From a checkpoint of a small class-conditioned image diffusion model.
Training: muon at rate 0.0026, 12600 steps, batches of 256.
Rows from block 3, named by matrix and row number. Rows with one number belong to one channel. Each number is 128 + 32 x the weight over its row's rms, rounded and kept within 0 to 255. All counts start at 0. Numbers have three digits each. After the name is the row's rms in percent of the matrix's.
# convs0: first 3x3 conv (model.mid.1.convs.0.weight, 256x256x3x3, standardized in use), inputs 252-255, a 3x3 kernel for each
# convs1: second 3x3 conv (model.mid.1.convs.1.weight, 256x256x3x3, standardized in use, transposed), outputs 252-255, a 3x3 kernel for each
convs0.44 104:127144080068155105089178136192128176061137103130203128165157089082127130069079114120161155121122163087180104
convs1.44 114:153180084127096217099103185147116203150079107166118093102095158176123170072134137145127101083146178087093137
convs0.45 097:138159123170083070126121100110128155161146134062131114170141096156175121139159158118163106129128121143072159
convs1.45 087:154115087126146160125163157202090087098134090090150140087122151173120179127107071111161071165182079151137137
convs0.46 101:115123116130148168121087182113099136084165126181075077125140187116140125132110111115143102139158097133114086
convs1.46 137:109087157120196135149127079164156163117128158116121112165161148157131155130138122103154084159137126168149144
convs0.47 098:151100168096140119141122044157162157124139159135090096163142072093032157110089133174131154118109141120165117
convs1.47 081:058090120099103128146141132152184125106155158133085155113090082168141123131114165067084147180087138113157113
convs0.48 105:119126144150190149110183159155106176108151128130168244150185195156094075214121154138078135077140130081111147
convs1.48 109:143089140176155104144146155047171191139075130134098103179170106145098153131145174123136140169130101132126109
convs0.49 102:138096102120117131097135125129150131081101131062142101149093088202143133111199095099095126095140128153102117
convs1.49 092:122060115165107132129111127165050124082148154110100098107116126123114109108122093146059128110111151132136165
convs0.50 101:103096138143167074147135100171193104153105155089122216068185109163050201169104161106150130133106157122105151
convs1.50 120:107124165158149153111105096145120047148127064078134063141110143149118142172150075193097080125081141142124129
convs0.51 090:112159133133115123107132137136114141152128124138152176096126083096107138140123169165125131183168179202171153
convs1.51 082:135152135133103206148116162124100147159127129155074143154129141182105089162127139105140141167166173173092201
convs0.52 104:086122111098144096111162129130089192104164141110125160150092077063197123136122141100059093114118143093138088
convs1.52 128:143112094173140099124135158141175126158191040141192130096170117135144119169139108129161153161088022172160130
convs0.53 090:126122111134171134149125148145096073108115109130183173153132145094141152093193096137156161106132126144148112
convs1.53 072:140075104095124133078163136080134159159146156111103118058151137067114123129133147212184123183150113188125163
convs0.54 104:092133151145156093110144163089081100107172197201096108131082165102133102102068094182146104119154106141115164
convs1.54 132:164134118145193114086113108107138182105170155069129141113145080112110114058175163143129160106173132139145128
convs0.55 103:159133136168094152131158141108132099123187109130142166206143158115151111153074087157128100174148146131089142
convs1.55 126:123164132092135133155160101082159134161097100095113162099126185103142084151133210134132174157117164140173114
convs0.56 104:111121110096099121120089077155172138139106123110149126130140125185128179154124078100140128126121111116165091
convs1.56 143:153104144152173117118104103137158177105099090165133170125121172162133185150152117135193135116113113147131121
convs0.57 104:152158158116143153096185099138142117150153115170147080118080137186162115177136147100161137138175110142154099
convs1.57 102:113174075197127132124129172118143142120080104147093132131154129134185135122138098093119184151112108146115131
convs0.58 103:101184095104169108129135134113124075138097131123154089164133195131048186132189228118134099152121105111115111
convs1.58 096:122131136143181151124111165129156178079162140089126100094162124152105108166099129130109136114149116142139091
convs0.59 104:078178127138188186168189158124079109076136171074143198201148169140081207065118182111112150161125122155148110
convs1.59 119:068166096131151161098117114093141118197122099144136129133148085154172080131121198112117142116109082148157091
convs0.60 102:130149155142096182089109086102145152123095085185080162089123158089101098121154168142164131129150146102147105
convs1.60 093:130091119170172104104117093183176121146155157112134131095138107137094124128148123123107098174106127126083125
convs0.61 106:106145079143109130145098120143104109180129158121160159135121099153133096129110143091099119112101164163047131
convs1.61 103:154161152133110136138087160130168145085150102067104131159116136102147152130115126154158146101118105173193125
convs0.62 104:143164097099142092160150122114132170100179120091106108161116132136098087127107114137137072143091107154140173
convs1.62 099:087182133086130190163196079101153139154110108123145100094158127085147138203104076151089110092119152199102153
convs0.63 091:156133105145135129146133104133104136175093138164112157092137149133117093135122112112095086080096090129037126
convs1.63 067:112182203113137133103100155118155152069116121093172144139134139133146136132116121141148146089085072148126096
convs0.64 102:127115168111185102121148117147121132140124136123094135135169040211125142099146052172174165146132142175161133
convs1.64 104:106121157162175155137242164122151130110083103122058126106119136177130141119130085101110096135105115143100133
convs0.65 104:117128088076150105132098143155117115110138096141175151124124078160140051058069113106139160165135102174096114
convs1.65 101:157124126128116121078130109088112059146074146064081135148090049141090144144138106100131099160126150115140091
convs0.66 102:070105138101135105156120129210141095133145109130152184106143140121156160122086181092115123122146114092111159
convs1.66 092:093166140108185128135144084062120141171083153182081155161138084073143123103115103135125187137116136094101227
convs0.67 095:104099109132086092077093140126133082122099123114118133072136058062128090035081049127129145095137125094088112
convs1.67 059:104153078100096114114127091099110155118133120046097138132108056086179131123129099134108100163136132117120158
convs0.68 104:145089069119155142162147165195165116120191085114143085060081117108132071071140070175200129163072146130123145
convs1.68 095:175109109168081097104125160189127187084093069138190207159120155117099145139124091111191097077215111134098074
convs0.69 103:103094122162130184129101157152161226145143138125131127200105158191123137132167152157086079157102117127104102
convs1.69 115:087165042138117114107126169169141087092120162126127113088164180152129140098082150104099148135187139155123071
convs0.70 100:112147122104056123166188134148143125093168118196188114161089134116102137148060116113098125136173092154158071
convs1.70 086:139121086062135113151102159180115063091060143116032138129124106099195129127110135107112138121097144114139164
convs0.71 101:136168157122154104131136118182140174141133189119147143157106112148110149120114128113112141136137093133120075
convs1.71 091:157090124130141086087085154105046146132113163075133098135123148197148131184172155120111121120087118111195153
convs0.72 104:133172146156092094107141193127090069168138127157138104099111138114154085140231016143155083127127193112149127
convs1.72 100:106126130070102170111153077130097129103159098103153136080153140201141144106162124076148219142116147129132131
convs0.73 095:148112101113073144093136127105111122126131102182162159121154054102232113141162086159123117130077153103112098
convs1.73 073:138121092127076154105127118110113071104109089102188135115121220141134158127051126142150147132110143138093113
convs0.74 104:106132117137155114109123144153163145122099101190119106119121128133053083108168116120126176127158146148140176
convs1.74 101:082145107072091138113131124161134098171165138085153089108082057130163058113150103138152150115129133103133107
convs0.75 098:153122127077074122115111141114141132147106124139123172117070109108115097143083098124083103093160145102162133
convs1.75 085:141161113125155153141116167163123175135168159150218121106106181152181103097099121163109151103102152151201071
convs0.76 104:138101108082160087089104090086162103166136113144100072157074064154110109176117136101097089118149077115181142
convs1.76 099:104130097058180124107057184122151108144125106093119176136121112088127135067096099102139127137146154140107089
convs0.77 101:055062089112079098156167123126145098179097122104109131067089138102169122197070081141144138126106101151167129
convs1.77 094:075138059096092136139103108146145122182154131128120131079108129148158147063158095120135082119141072076161178
convs0.78 104:125129118127116166116057121142145124103134128117110099182047104048057095141095136172119230149186128152087107
convs1.78 101:087061130097100081079074132137148100131060115189136129155099149170179151142080083092162127112170105107093101
convs0.79 105:090097118100159140121144100127135125119136140085115145162145099125152095132119171176134180170133105161115071
convs1.79 120:120156077135130120145168072129098148092096116155170138139118103134161155193137118188144131108094192139124148
convs0.80 107:135132073133118083114120125165073064109132119101153152161163212171191141151110161133150140149165115161148131
convs1.80 107:061105138078161082176092097145202075147133119142177119115096151113135137135108122132141085163191141173175103
convs0.81 105:139107112106097120101079152129142082102098119169093128149079145053042151111115165092121127111124139091089110
convs1.81 111:113137111138117137074082147092098149115117143181110075176150127145135132173105122144190144148146107113187118
convs0.82 104:153090126103114125137161080110134113136175117122141155094091157079066040108122151125147163110116118126120090
convs1.82 117:116108162116103084067104106128120134096105108140142087137136146118178137092130142166131103070173127139131105
convs0.83 103:193163166107172122119088107051118103081147115118102131129173076101119134088083100159113143127127110174128138
convs1.83 093:068066104170203124151114186181141180116129123068119196119097183156110086162107120123085127114122213138182114
convs0.84 103:152123135112128105153142129111144136156171079131066169117095099099185075135173114094084150140119144109069128
convs1.84 098:122118100140113174094129133182208202124057179156116125170153106079126082127138081110141153156145145136122124
convs0.85 102:156121127131138153150135076108106117146144111109129099082081083150120087087145119080122126169121110122102157
convs1.85 134:110150101100113062124089132133138218153063137065145114142143181131117156137124094124143114112122066139078147
convs0.86 102:103133113112114126159135128111194137183123126169144122095102142209127128184099100099153141116092163092061165
convs1.86 085:084147121156130124074191120151044134165129110078134190106116114118175125083085106156110178110155170163088177
convs0.87 105:098124135157153156139103114087099133126134103122107150143075167157123091142170093080118048105138140073140146
convs1.87 102:123160181113153147124114123158153114143076173163128097149087119142191104105135115117152131143178135153109146
convs0.88 101:122138099121158079148119131174156145121133140165130148099133145167125210127092103104102175095120112131171151
convs1.88 086:094173114116173156109154124144137074094116139131133040115100123141193128131133093130149148090112149114145153
convs0.89 103:131120130128131133171060128134122134171122093161132146129113137189121088116040114156164084156129166115199144
convs1.89 125:115092192119127119166145097178066124133123145142185116116140140110095201189123077085126114091107139137163082
convs0.90 112:134099054101145117093115166092133146116107199106125118118122135057096137121142126161109165133077139156111148
convs1.90 072:183139152137169159087121112130138143136125116151165135140124105151139153172155127058089106111141086144149101
convs0.91 100:177103114120117081126098087110145182129157124177118079145177128093106106144185124115151146131111170113145114
convs1.91 084:104134090144106150174042110175140089112143042105077141110127168141164122126162186108122127141187145130124044
convs0.92 106:132146079164134139087125136166166122072083164148148154122036077008173141164122217190189154111113213075071160
convs1.92 112:155118181075108078067052105097148137084096119141106159139106128159135098110110130037158149111173151078146154
convs0.93 104:119138193168132118174131156137132105121145145058174117180171127119039071137106118128125131087121155103146134
convs1.93 112:054151077121131152136173132232148101034122096174166174099145115117131099139135105122091213116169126121133090
convs0.94 086:145121084108086079118106111151175171138151136135109101071079041035099048114115079119132133120164149087094134
convs1.94 056:115160126124111098120149151161142149146151161177137175085082095090202133070125116146085087140112111113108122
convs0.95 104:117138140094118131114142164133154160119146114108120116155101235139100120189125158129110075128145046120113155
convs1.95 118:100084022091112115114081135161099165133137106125132084141100162138127134113143104128147118161159099094168149
convs0.96 102:093221207140139129130121151141102103105126175129088138078157103159123108131142145131126099185163113094193119
convs1.96 128:097150145122146100145099066120110145159088108145158102084145129157094163139115073107071138118110141142108184
convs0.97 101:154117124147151140115180112100130116092162098153083123186129125180138109146119106164163139175122128118168143
convs1.97 094:108119134159120106147134132159176117135128129123129141147109155076143145124126120117104106118079030135114148
convs0.98 103:142149137142131180115072145114145212143061155098184167188123099148141107109180218130116113152091136149150143
convs1.98 115:145106145128110109147064120095172141154093107147103124145144093193161131141117117143125154173068178070178116
convs0.99 104:099114161102155117134161161116126161149183157126140146133149128165169180180115182134180149157120176150123209
convs1.99 091:109130149146103093102164114145121138117103147110149121137127075132128103131144115100126077129112175082129126
convs0.100 093:169137141153163141106145126183182134166138150094120085135092213169128150120161120092123119093096116094088118
convs1.100 075:150131056105160098139111169122107120146104062126102126155185141210118118147139104101116121092084148131097136
convs0.101 097:116145127167153165115146175057149163144082197141126159143144177217135094130171144157156107127157102160116126
convs1.101 084:151173166165148119076231201080116092098099108141137200149146064140108162112140142132175166103110116216129104
convs0.102 101:135147160161113153107137130164098170154110126118123201059109161133062128155164158142118127133112152089141085
convs1.102 095:135195129091129094132156115036131139139070075119134146118081107079115108127125077131131136089131159110154083
convs0.103 100:092152134142119124086128076130093067122139140146126117192140171163094193153095111097153094150136113150154095
convs1.103 122:104142053120159128141164122156101106138116092109161155145139094160113164126131111128164170138132107094090163
convs0.104 101:111101108133127159152080110115162169114158108182156116173219162098227156119085136157122144116123125052123169
convs1.104 086:151085137122125119144114091158078074131202063115148088211118096144149116156132102112091151140090128147121114
convs0.105 101:117112119106108115113142110161137111189182138135205123115154107178207137122180100154158091052165140076138133
convs1.105 112:110086167164139138154177152148109170140066087135073067133164132151159148169114147092120145062088255156126197
convs0.106 099:131115121124107165134148128135098170134136096117112141142168143143123141130148156132140148135133149083128146
convs1.106 136:128138147110190109132106122156071100134136093119084138177190159128141078165125097080133051161113137130156139
convs0.107 102:186125169114140132131141156184084142169103128127131157196133127106114118112108107115137126173185103136128146
convs1.107 115:089195087091169168080147157122140072121161077114137164141131148154100136122071129132071141214141113102061126
convs0.108 100:106097096142162169142070164116098147167157136056138117168141072126079168180105103074139142141117104114142129
convs1.108 094:151124116114132123048166161129130142157137136026145189109179125154088162067156085173150180145156106107102120
convs0.109 098:108143176136117161144124101131147100122114083136112068123150115115141092133218109098121176114110179150095160
convs1.109 080:149095143106145150140150050192130166082172091141103081089153158184166196099111159114113123111155116093135095
convs0.110 097:139133112145130104155129120154139124134118130112139115107160046200084099192045168137149123125117139083140108
convs1.110 083:092111173143129143141203177108110053104115142128150134084137096131139134068152138146116163149146140090149075
convs0.111 106:138104140129125124111166113126137088120063074140139131121174198139226124059124185112143171103142086137133136
convs1.111 097:134149096127172132141129091108108158107115109139166151156120093106151126138142086118146112157181108128141095
convs0.112 098:141157147143171186130136125102079114117128078005091148132157089099072080154105081105113123117112111134106087
convs1.112 080:107122120135197160145165130060114161119132140126160104113147129146172182114171149158109126125089172094115124
convs0.113 105:086065096102130118128128146169089150246142108107122113159144135153163134141085111109159161090152167110099144
convs1.113 095:147138097126162233155139130100124089107165110107063057142112126136183133122104124122123127083084203099086118
convs0.114 103:113152122148163152101122166138129156109132150083159138105079200090060210185080101164091100113141091122135086
convs1.114 105:186164144110205145106135160133101146148173137138105133115131104116130126136129189121165153164118156104172111
convs0.115 102:159127111114142144130160099099169186081118060174112143147113111097171115128105133096163124127091096122099116
convs1.115 091:110174107107111152132077060150135038113102145096101113160149107114128113129093150147091137131122101114102115
convs0.116 103:146107170192156161170152128110149099129144128146170087155155126123135156119088147158125084116126107128081147
convs1.116 097:097152114169162150169112156195088092132091127172091168077122108119115168129097091125127164149050135115155152
convs0.117 102:139163112169149134184138115125127128118167145138110170140146118119181127141168113108127094115125173182096158
convs1.117 115:120086134161217114140123199143126153134135101170165111094172173117092130152131109129076158126073141108181067
convs0.118 097:157122152133146165150128173119135158151113119139159072162148117117121111214139093157122100128147148138144093
convs1.118 140:156150098155112112175095110214065089083119111109166173082119127112106118075114144023131123149125127121119135
convs0.119 104:159138142133110115076154059141098118074142164159077095116124118110134118067151101087106082131142148109148129
convs1.119 093:171096147164175148186117148151177084087158181124133091118107120116126144087117122175121082109152118130143163
convs0.120 077:133130126122120102121179126162117130131108116124180148126100091150114142070106122118121092072101108091102090
convs1.120 064:161132139157175101172096175093139162159111110136155179123148162144140116145172137143123135131165132138101136
convs0.121 091:124186129096215123135087120108151130114139140081105111123101143090000178132139177131131110119097081107102097
convs1.121 075:086072162112142076113121105162143135137081097173187115128118111057144126162138164158132110064180109181140133
convs0.122 102:155139147152151091139202082064120151170107120154139096131202106118118143137137161147116122120161154116149155
convs1.122 146:101109071149158107083128125177093128135142134139123224111150142109131138096149119113162111133171147097185134
convs0.123 101:174101103127158153139152135147145120130097141102073144146158146143136179108128124152112109125090125123150139
convs1.123 140:114112114139184103118196185089118209123090090126129070142165153115178168124095148119099118170131119172131167
convs0.124 097:171146147144104107112178181108113150082141127127114140132135129072116175053053137132167127140109181170083071
convs1.124 130:111150095122119107153099135091087183152111098133086087115112193093092123112129126143093134111108123097148120
convs0.125 069:116122137133128117132121138150165136150140134114115142123151132140144224137224193121098090096103111090105106
convs1.125 053:160110076147187116088183106062089163056141134068091169119136137148149094130109102143117124096075153178156082
convs0.126 099:155183085158155088160166167100150099121085187086078129204144131123170126122104102109121116130125117146122065
convs1.126 089:115141083103149114107134114176093154154150088125110185161115149125148123134149143216155117107094070123111123
convs0.127 105:094092175128133164135116090148116110129164112129099080182139126143096128139084111119122177119126160163200114
convs1.127 094:123108172114155140186093146130097114133095113176131108109121087069118136133173100114118138112112156090126164
convs0.128 101:168117146143183148080135154127153108137181083125151107071156095145156143089141159210122109122200191085132153
convs1.128 108:095107136127135101104165126126101128128135091140195124154121163107190111089148164140154146097089132153060084
convs0.129 083:126161138106133103137130121108129116123087118075077104102118121161196156101194150106124123141142170101143136
convs1.129 057:128108129170136073076073071156129104158088081111080117128123110080106116113094079145154052153144115127138160
convs0.130 083:142167137122140102129106090115177167133142144144161166064078088126200119067155099122118066113114058113121089
convs1.130 086:156187142184198140145174137132090076163099107105111141135132143118120142110123148164169146154130129149143141
convs0.131 099:093115157133097132132100133144109081078101084177116132171162125102204051093131110108073065076104084077133129
convs1.131 070:131130120157147071111165178154135123126122173130157121097109135119151172083152107128139126135127145126094097
convs0.132 106:169152142175151169168176154096120142124131117136123145137071095098070095200099175141112215106114204111113165
convs1.132 124:120102160098148144169150133124178124158123169110125128095096071077116097113101129094117151089111083137176154
convs0.133 104:140136179125112158150142126080097102157121108101154048153128171116128114158128144052179076147244164114160100
convs1.133 092:116107128180104131128131134171135139105167128116161119144159180139141173130140160165140155150108087122092097
convs0.134 094:118105099147058103156102158078144089110144101136108159169167174128173111120180188135154210150122176122125143
convs1.134 084:106099091131108073087152138102173149159080090114103164086087124167174138168179084150115114045052106141149054
convs0.135 105:202184132114162118142140151118127145173105128162075117050154074124012125116077155138130131178211139142198157
convs1.135 115:109086118148163129129125100183077103106112118081196131177127126127127129134082104104097105035158113144096124
convs0.136 095:131130143147124150117140102136163144161111143077125067163155097083129148168171156099123167123162142112140118
convs1.136 089:135112121128059104104101042156126138120072094151113111168142160098194109156119157093132110105195120142063101
convs0.137 098:117120099088080072113129143130115115119121157108129132150116152166023185111116132105204171104171172150215140
convs1.137 093:139136112198176161152159199101082069058133155103112132091128131132133065114172126106086134111144140180128097
convs0.138 098:129120027094117097098141107142104130135093146146113144099104142086079088110087158142123112129141096127171137
convs1.138 084:115129105118113092174129171182146130098114135132150158084079127095067108137101125130110138133126150208108108
convs0.139 099:165139107127127108131121110141127165101122132164141196078197094099255113089200079079111124142148144131143105
convs1.139 086:108140075134104137212132116178126129093122153168157142129165108102170080133160084138083125103140118132119137
convs0.140 076:124109088125112114117114130151148149124115108115115113128148171124148154165184159089068120089085115105117113
convs1.140 036:106154147183199171183192160133164206133141185167175173132110083103103114104108122131095093128071065129090090
convs0.141 102:083123133088125162169131117155122104146129121153107107077110091120084119051106101080091137109069142072115063
convs1.141 093:148186110101127094159088163097182145139127143119108196145181125127131086138056195121139144126174132144167130
convs0.142 091:101117146142118130088104143167129148090097091173140139164143128112166163177119155138120113135161139171124123
convs1.142 070:140162140124153033143191123127105100150111082055124171144129123132097108112150136101077150128050101098121138
convs0.143 079:137134185109201176140111133141142172147124151122089150113119099071098137109108085146125123171196146103148214
convs1.143 061:138127096121062103091109088135112081138111145078099145115101120101115099108112109160128138174158146158167162
convs0.144 106:153146154131139180145141118170139106118133072139152137091000162096104188090157082161124109158145131153151123
convs1.144 100:148113161196127092096137126138118154113104149112132124129119044160112095116121101106109206158132123109208130
convs0.145 101:121152073104151112122140132128137080176098119114134113142057164180074014097187165133142110131173080103163179
convs1.145 086:148092116150110095081175135111080152113112110133112152101139158121098128129077120079071089081104079157150128
convs0.146 106:099119151127146167045064106142163080141133133142165104207107180146150109103130085080094100112084101113114119
convs1.146 111:076112105135111101110153090144137101105135103139138095167110125108132115121149148169077109157152119094131164
convs0.147 100:108151124132094141121122101183177165185101158144124157147118142151104134182129168150115140086112164130091115
convs1.147 083:096105110162124125173217180106164174173137184129136114148128172092121165153138101086133126144073144179082092
convs0.148 106:087138072168115135146119152061135103170120120113190101193112066181113142141111157142138128141124171120169125
convs1.148 105:073138118147112128168118181144112109088178117126112149151113100157171155179164170155111154076148135112109157
convs0.149 081:127151138133145070165096135147119078119150115153153137185202191193185214167176190152154137116105117134160153
convs1.149 056:095105118093094138106126089141114135105137174110096118128133142129088144135095094116129194138134134115099091
convs0.150 100:071129146087122126111119127112132145141102107160084147164116169205141147054163180171125126091055077106120154
convs1.150 092:134160134071129104186174086098136191120149150146124133147120128120131120159171158147079152107127169132107125
convs0.151 103:112144072165150127137107137171115122131080102170123150170075065105101159175120137118103135110119116094177118
convs1.151 088:115108107152119114094191120110145084126178140137157124118121123115160177139151079145127141139122133222111127
convs0.152 103:086168166151133092161121083105137116137112116121132170119075074086134175114129089112115098127138101101156121
convs1.152 086:136163097137097146156144095113100169147150148106099164081107108180114080117088093125042090150082098175088130
convs0.153 103:084180107117086099126113153107124101143132126073129159180108069085093107105143141124095092140117156101166154
convs1.153 090:095114134130100115144171109093132120119182046108194048175119101092095180064181127171161119174140127130143100
convs0.154 095:149138131186117134176174120109139078111099097113151054190118160173112076112130156089119165113082105088115135
convs1.154 077:139106122092123135154124112123106107077095111129096051136092116115123112129139119118099150155131103139156143
convs0.155 102:113102102166144134129080153129088143160120133115082050101105119169072129119179147128151126122147097109158104
convs1.155 095:075088153100154123132166076154158193137104187143102140146105075166100135195108108154109101126147112157121128
convs0.156 103:191115107145158109101124121088166169179093134113115099119081120051116137138106108113146175097148146157148161
convs1.156 099:092132133129144120108158109158164177177123106115207175123101116131114121117158111120203103158130147093122158
convs0.157 104:161105116145168089108133117115116148148147120101141104147092062142096252148151158128119211121106053095097118
convs1.157 108:113146160083146127073155125162136132143148140068143089156127141122131133152134165167119114085155146148084119
convs0.158 090:120109109093096121074086108135129147122159117134210165166125154149060124180103223110092148128121118124112146
convs1.158 063:104085056115080076114022080119118102122151121059120133089079102120089102074140092084068073102086130106112130
convs0.159 088:118118128129111136134144143109085144114126143166130153136157133087120084175168175126108091091085112096136126
convs1.159 071:127159131143183175130169163152138112112140129117119150099107158065088130088121113098124105152122148142117169
convs0.160 102:097141129145120100157173113148121148146128154119110223132137223154138167206129139111179121116159122135138121
convs1.160 129:131167083103086156119155129142079054102123143098094155172168150141099156159104129052164168181087213176052129
convs0.161 106:122118129140098151145116090090094146095133116130111140075072131093124189070116137126188151095145129166183170
convs1.161 103:060066126135082127075088090136065107199073139140065128105120110205102128090071080172126137131147116142096112
convs0.162 103:128142147111109127158172119140091154120114098118105139064113134107161110148135101090185114113146112112077113
convs1.162 090:174143110114099108155119116202111090131078144156134123059115163083094095115126061176172161130128196178103096
convs0.163 093:077118120166174141096145117155158177181123152154152136068080112111142095136141073130143174108135135126140150
convs1.163 084:109168097148153130123113110112137129030126121098119144126149127115159135123131085108133175078162136141137157
convs0.164 104:163074134092143094064123128116157066109080121112095127173115123161122173159101066160148152148167171096105130
convs1.164 097:101098119101120078082092121136165160086173102107143089128127137124081074084104130130163133145168143091146172
convs0.165 102:147127171159110184128134113148139145103141097141101145118129104177097082103170160169122099160074096091167163
convs1.165 094:131139167164207089156121127121167110135164085125049134075114116132158129116151176119136160092109082158081119
convs0.166 104:110104089112158105125144112106178102155091127147118118167111118126096132138045136139100151115167112127150104
convs1.166 128:168166127115124115115130068134087125142167119088105129150133138113126164149090138112181073171148182121173146
convs0.167 103:111155105055104154137095132076062184136118143136099172184157148091117152126200161156184186156134156113129196
convs1.167 118:078145129133089095089161137078099069123160144120084181120089148138153128095185104098124086157091141097115128
convs0.168 064:117115105115121126114117129149146169154160145164165152101069061096062064106068085153146150155138141151132141
convs1.168 049:167167170203191153195217181109094123108088083047110085108101106125110121127110125090109136100116121109098103
convs0.169 108:094130117089152147164115110134151074120143096098097081161064151127159099135187115092103152153106151091078100
convs1.169 127:130084151149114113119156166108119131128099135113112141121120146096112082115100105100071134134090111184126083
convs0.170 104:122144080117135145103090148163115149110114154134147173066164096131124151116169152121155138192140125157145109
convs1.170 105:087108093144125134166112163091116149118134083111185144129164136093141102160075122117151085065121091098162117
convs0.171 103:151175127131151200140206157107120154128130150145064083116093138117107128129140077105124109158137114136195190
convs1.171 089:198178164157113180096095071133079088100156102130130113136086136137128103098120111095145083149129098071159137
convs0.172 103:175093097186163119148139159110134132060110142104140111182075131157159095160155146147110095108093175109137131
convs1.172 131:137109120116119125127201150153095149104106075112182132190132159158118128089122196137176159131115135136147117
convs0.173 106:091081100153145114151113139184122100118136144089167091104190033089102102139171113181117100147132120124170133
convs1.173 100:095161106128133168068073105085200131151094107107169126150092106137137093084101158168149152131116138125159066
convs0.174 097:148150157177176132123150135092106140087087136136119133130129143137114120145170154146163190111150163147136151
convs1.174 072:154094108121122070125085124083114158095042105142085099091131140155195168144163175132164191153119156156130122
convs0.175 104:137112100137147110138123128070146089122124174112137149209195081185209157128145178095126132143134157127172121
convs1.175 094:126096082122082136123128098158106141139067165125161145118134091118147140089124133098119170111130122104062153
convs0.176 100:132128117147138129120073155151120146158143127159160126133187120120067100127144115106133122183131154132129128
convs1.176 145:165086186174175137102115165034175134170067123153184132143158131176138140115161117121117125178085220148147108
convs0.177 106:107169177145096146161133148108166133152105143152146152140190233144115150178227128161140158154167160235120120
convs1.177 100:147114180093151088169108109113103078150110102123137144161160118157173132184099153166130120151128154154107071
convs0.178 109:118155115168184140130156124164119133083067097161134132144058190055086110179114133117091094160104144137110107
convs1.178 108:141108147125106147124202178067107143165145125119125132171151118114174185096112150098134137112068092125096059
convs0.179 099:102109116071129184124143155179086115077118173082115122132172178155164181133155215113078178153097111106125128
convs1.179 090:057125092138131125132123147123142124070133099135103088151152124136114187137125131098123071164147114205108108
convs0.180 103:146218130138143176074125094076102136130125132104189123116102116092123133228175103127105142147137065125145095
convs1.180 119:156071168092098086148174104129148143151138116113163081129164150160135146146160164124081081126085150106078105
convs0.181 099:117151162158148149135119124078106091098146112156129168132183164152158183131178240119177160111152120105149160
convs1.181 084:107123154154115144165140103104164157136157166171143187064165114168119086134098102128151126071135151136159103
convs0.182 106:125087199112112209169143151100149159092149088104098129077108176151100153201081122115165122126095123147129150
convs1.182 098:154075077152081102120122112121149129112206129122102103084116105110137098128134095083094093184111112185146109
convs0.183 097:123113142138135111157126134101099102152107104154099127118174223164071148209153123145174161123162187093141137
convs1.183 077:128158072140091117068131166112105126151077131139173180092137122068082111126104066145122141154084108124145134
convs0.184 105:128131054103087072075138090115153128098166136045056141152202111134151150139201213140073112115116161062169126
convs1.184 101:119140095132111127141147174185133164173122166153042110169178162130112162107117090174139160118129127148142134
convs0.185 088:135127100128108138127084148123153127185140146167174155156220095134155118104162078164106110100130134126123079
convs1.185 068:110166136088142092123183126107088132072097117115099070134124132135091082116168088154163119087117093182124187
convs0.186 103:108116092112158110115133059156206088187142104054135147102172113153099089079111135121135104113142089149122118
convs1.186 124:082123113096136148191149156130128116136145111148122116150096117152145100172153080098147140137106086147149168
convs0.187 098:117120101154141135126117145076088088086176123077160100112149135116076025180089118137151090087112144180119080
convs1.187 083:125140078229110092100110135133128134077148153123119116115148150148141132172156132156076161154121127090072084
convs0.188 106:106109143125137116119157134184144110149136159136166223113129164079088127183162149120176157115093147102074150
convs1.188 095:123122097109107128091130110123071098125150098192205056128139084127122080162172171126111149089103129061146131
convs0.189 105:128127102096141107176137079068138159117123149136131160165113138113103125163125140112108120173128145163176161
convs1.189 097:174116141162149080123134113114140158114124129139110131162129123149141116103154106104113075198149148125143183
convs0.190 099:103142094145121097130125147131154117104112101078127136123124078136158125171207153152155106100104146122115117
convs1.190 087:118112135073093122145165125083107122110121135166131122079066116114141128144115132141099078114160118131128060
convs0.191 095:167114130148115105120138138105157138119162143161121185132096091108040141086086179103120160085102109124119111
convs1.191 077:205183171125080162114071114077146152123098162151066120090109083125083124068108117179146112161144086085099089
convs0.192 104:141175131167170129133098118158140126075155116133135170110114173140025165110107179128155173138059186135148139
convs1.192 100:130105152077107133151129077109072150103156145183157109152099078139182126105119159076078159037188116122091099
convs0.193 089:119136125124155163108146149167109088094142111157112130135089103109098087144042045149147099130147129126139164
convs1.193 076:097092150074120110165127103100098107122130134134063134114081074113102143156188148095117097164160085160102176
convs0.194 105:107090139084165101116172103126153164124140170100097127103159000102136106125129107163108192140122139131118087
convs1.194 125:129107128139140134158124086119094112100136073177165135126133131127134168130157114072165157151107156093126116
convs0.195 098:105140175113166132163071081092108153126115121094183152081113215077069131125098082138128137115122113050096129
convs1.195 083:109153155105125161097104077068084150122121099160146094109117106108082134134171190113116116136140132094102147
convs0.196 108:153116113154143123093167195114123187140110091129195177142145159109148144091072148130138107157122146146117084
convs1.196 103:104129113111137086133109149120079163122174139170115149160108117161142111134111124098100128067128129069101065
convs0.197 104:172122099172177160112077118151152111165150138097116128198082141121095158155158103096098115143132072094168034
convs1.197 125:141155136083081131141159132168098175129131131057133161127157105082147148145128200108099174087152130139122100
convs0.198 103:113122219127093144057140128158112107152154123157168145127128190083128108121081201076124127108177093089156146
convs1.198 092:142152110090107090152086125128093136139141066182097165094136135157131117150126162139138076131159091130153128
convs0.199 100:131105166163118136150165171150189135132110132112111168112157109091098097108137164138075094138134126091143108
convs1.199 090:111152139176133178120134115102156123146114139183127087133135167100105142137146094142165131142135118125188149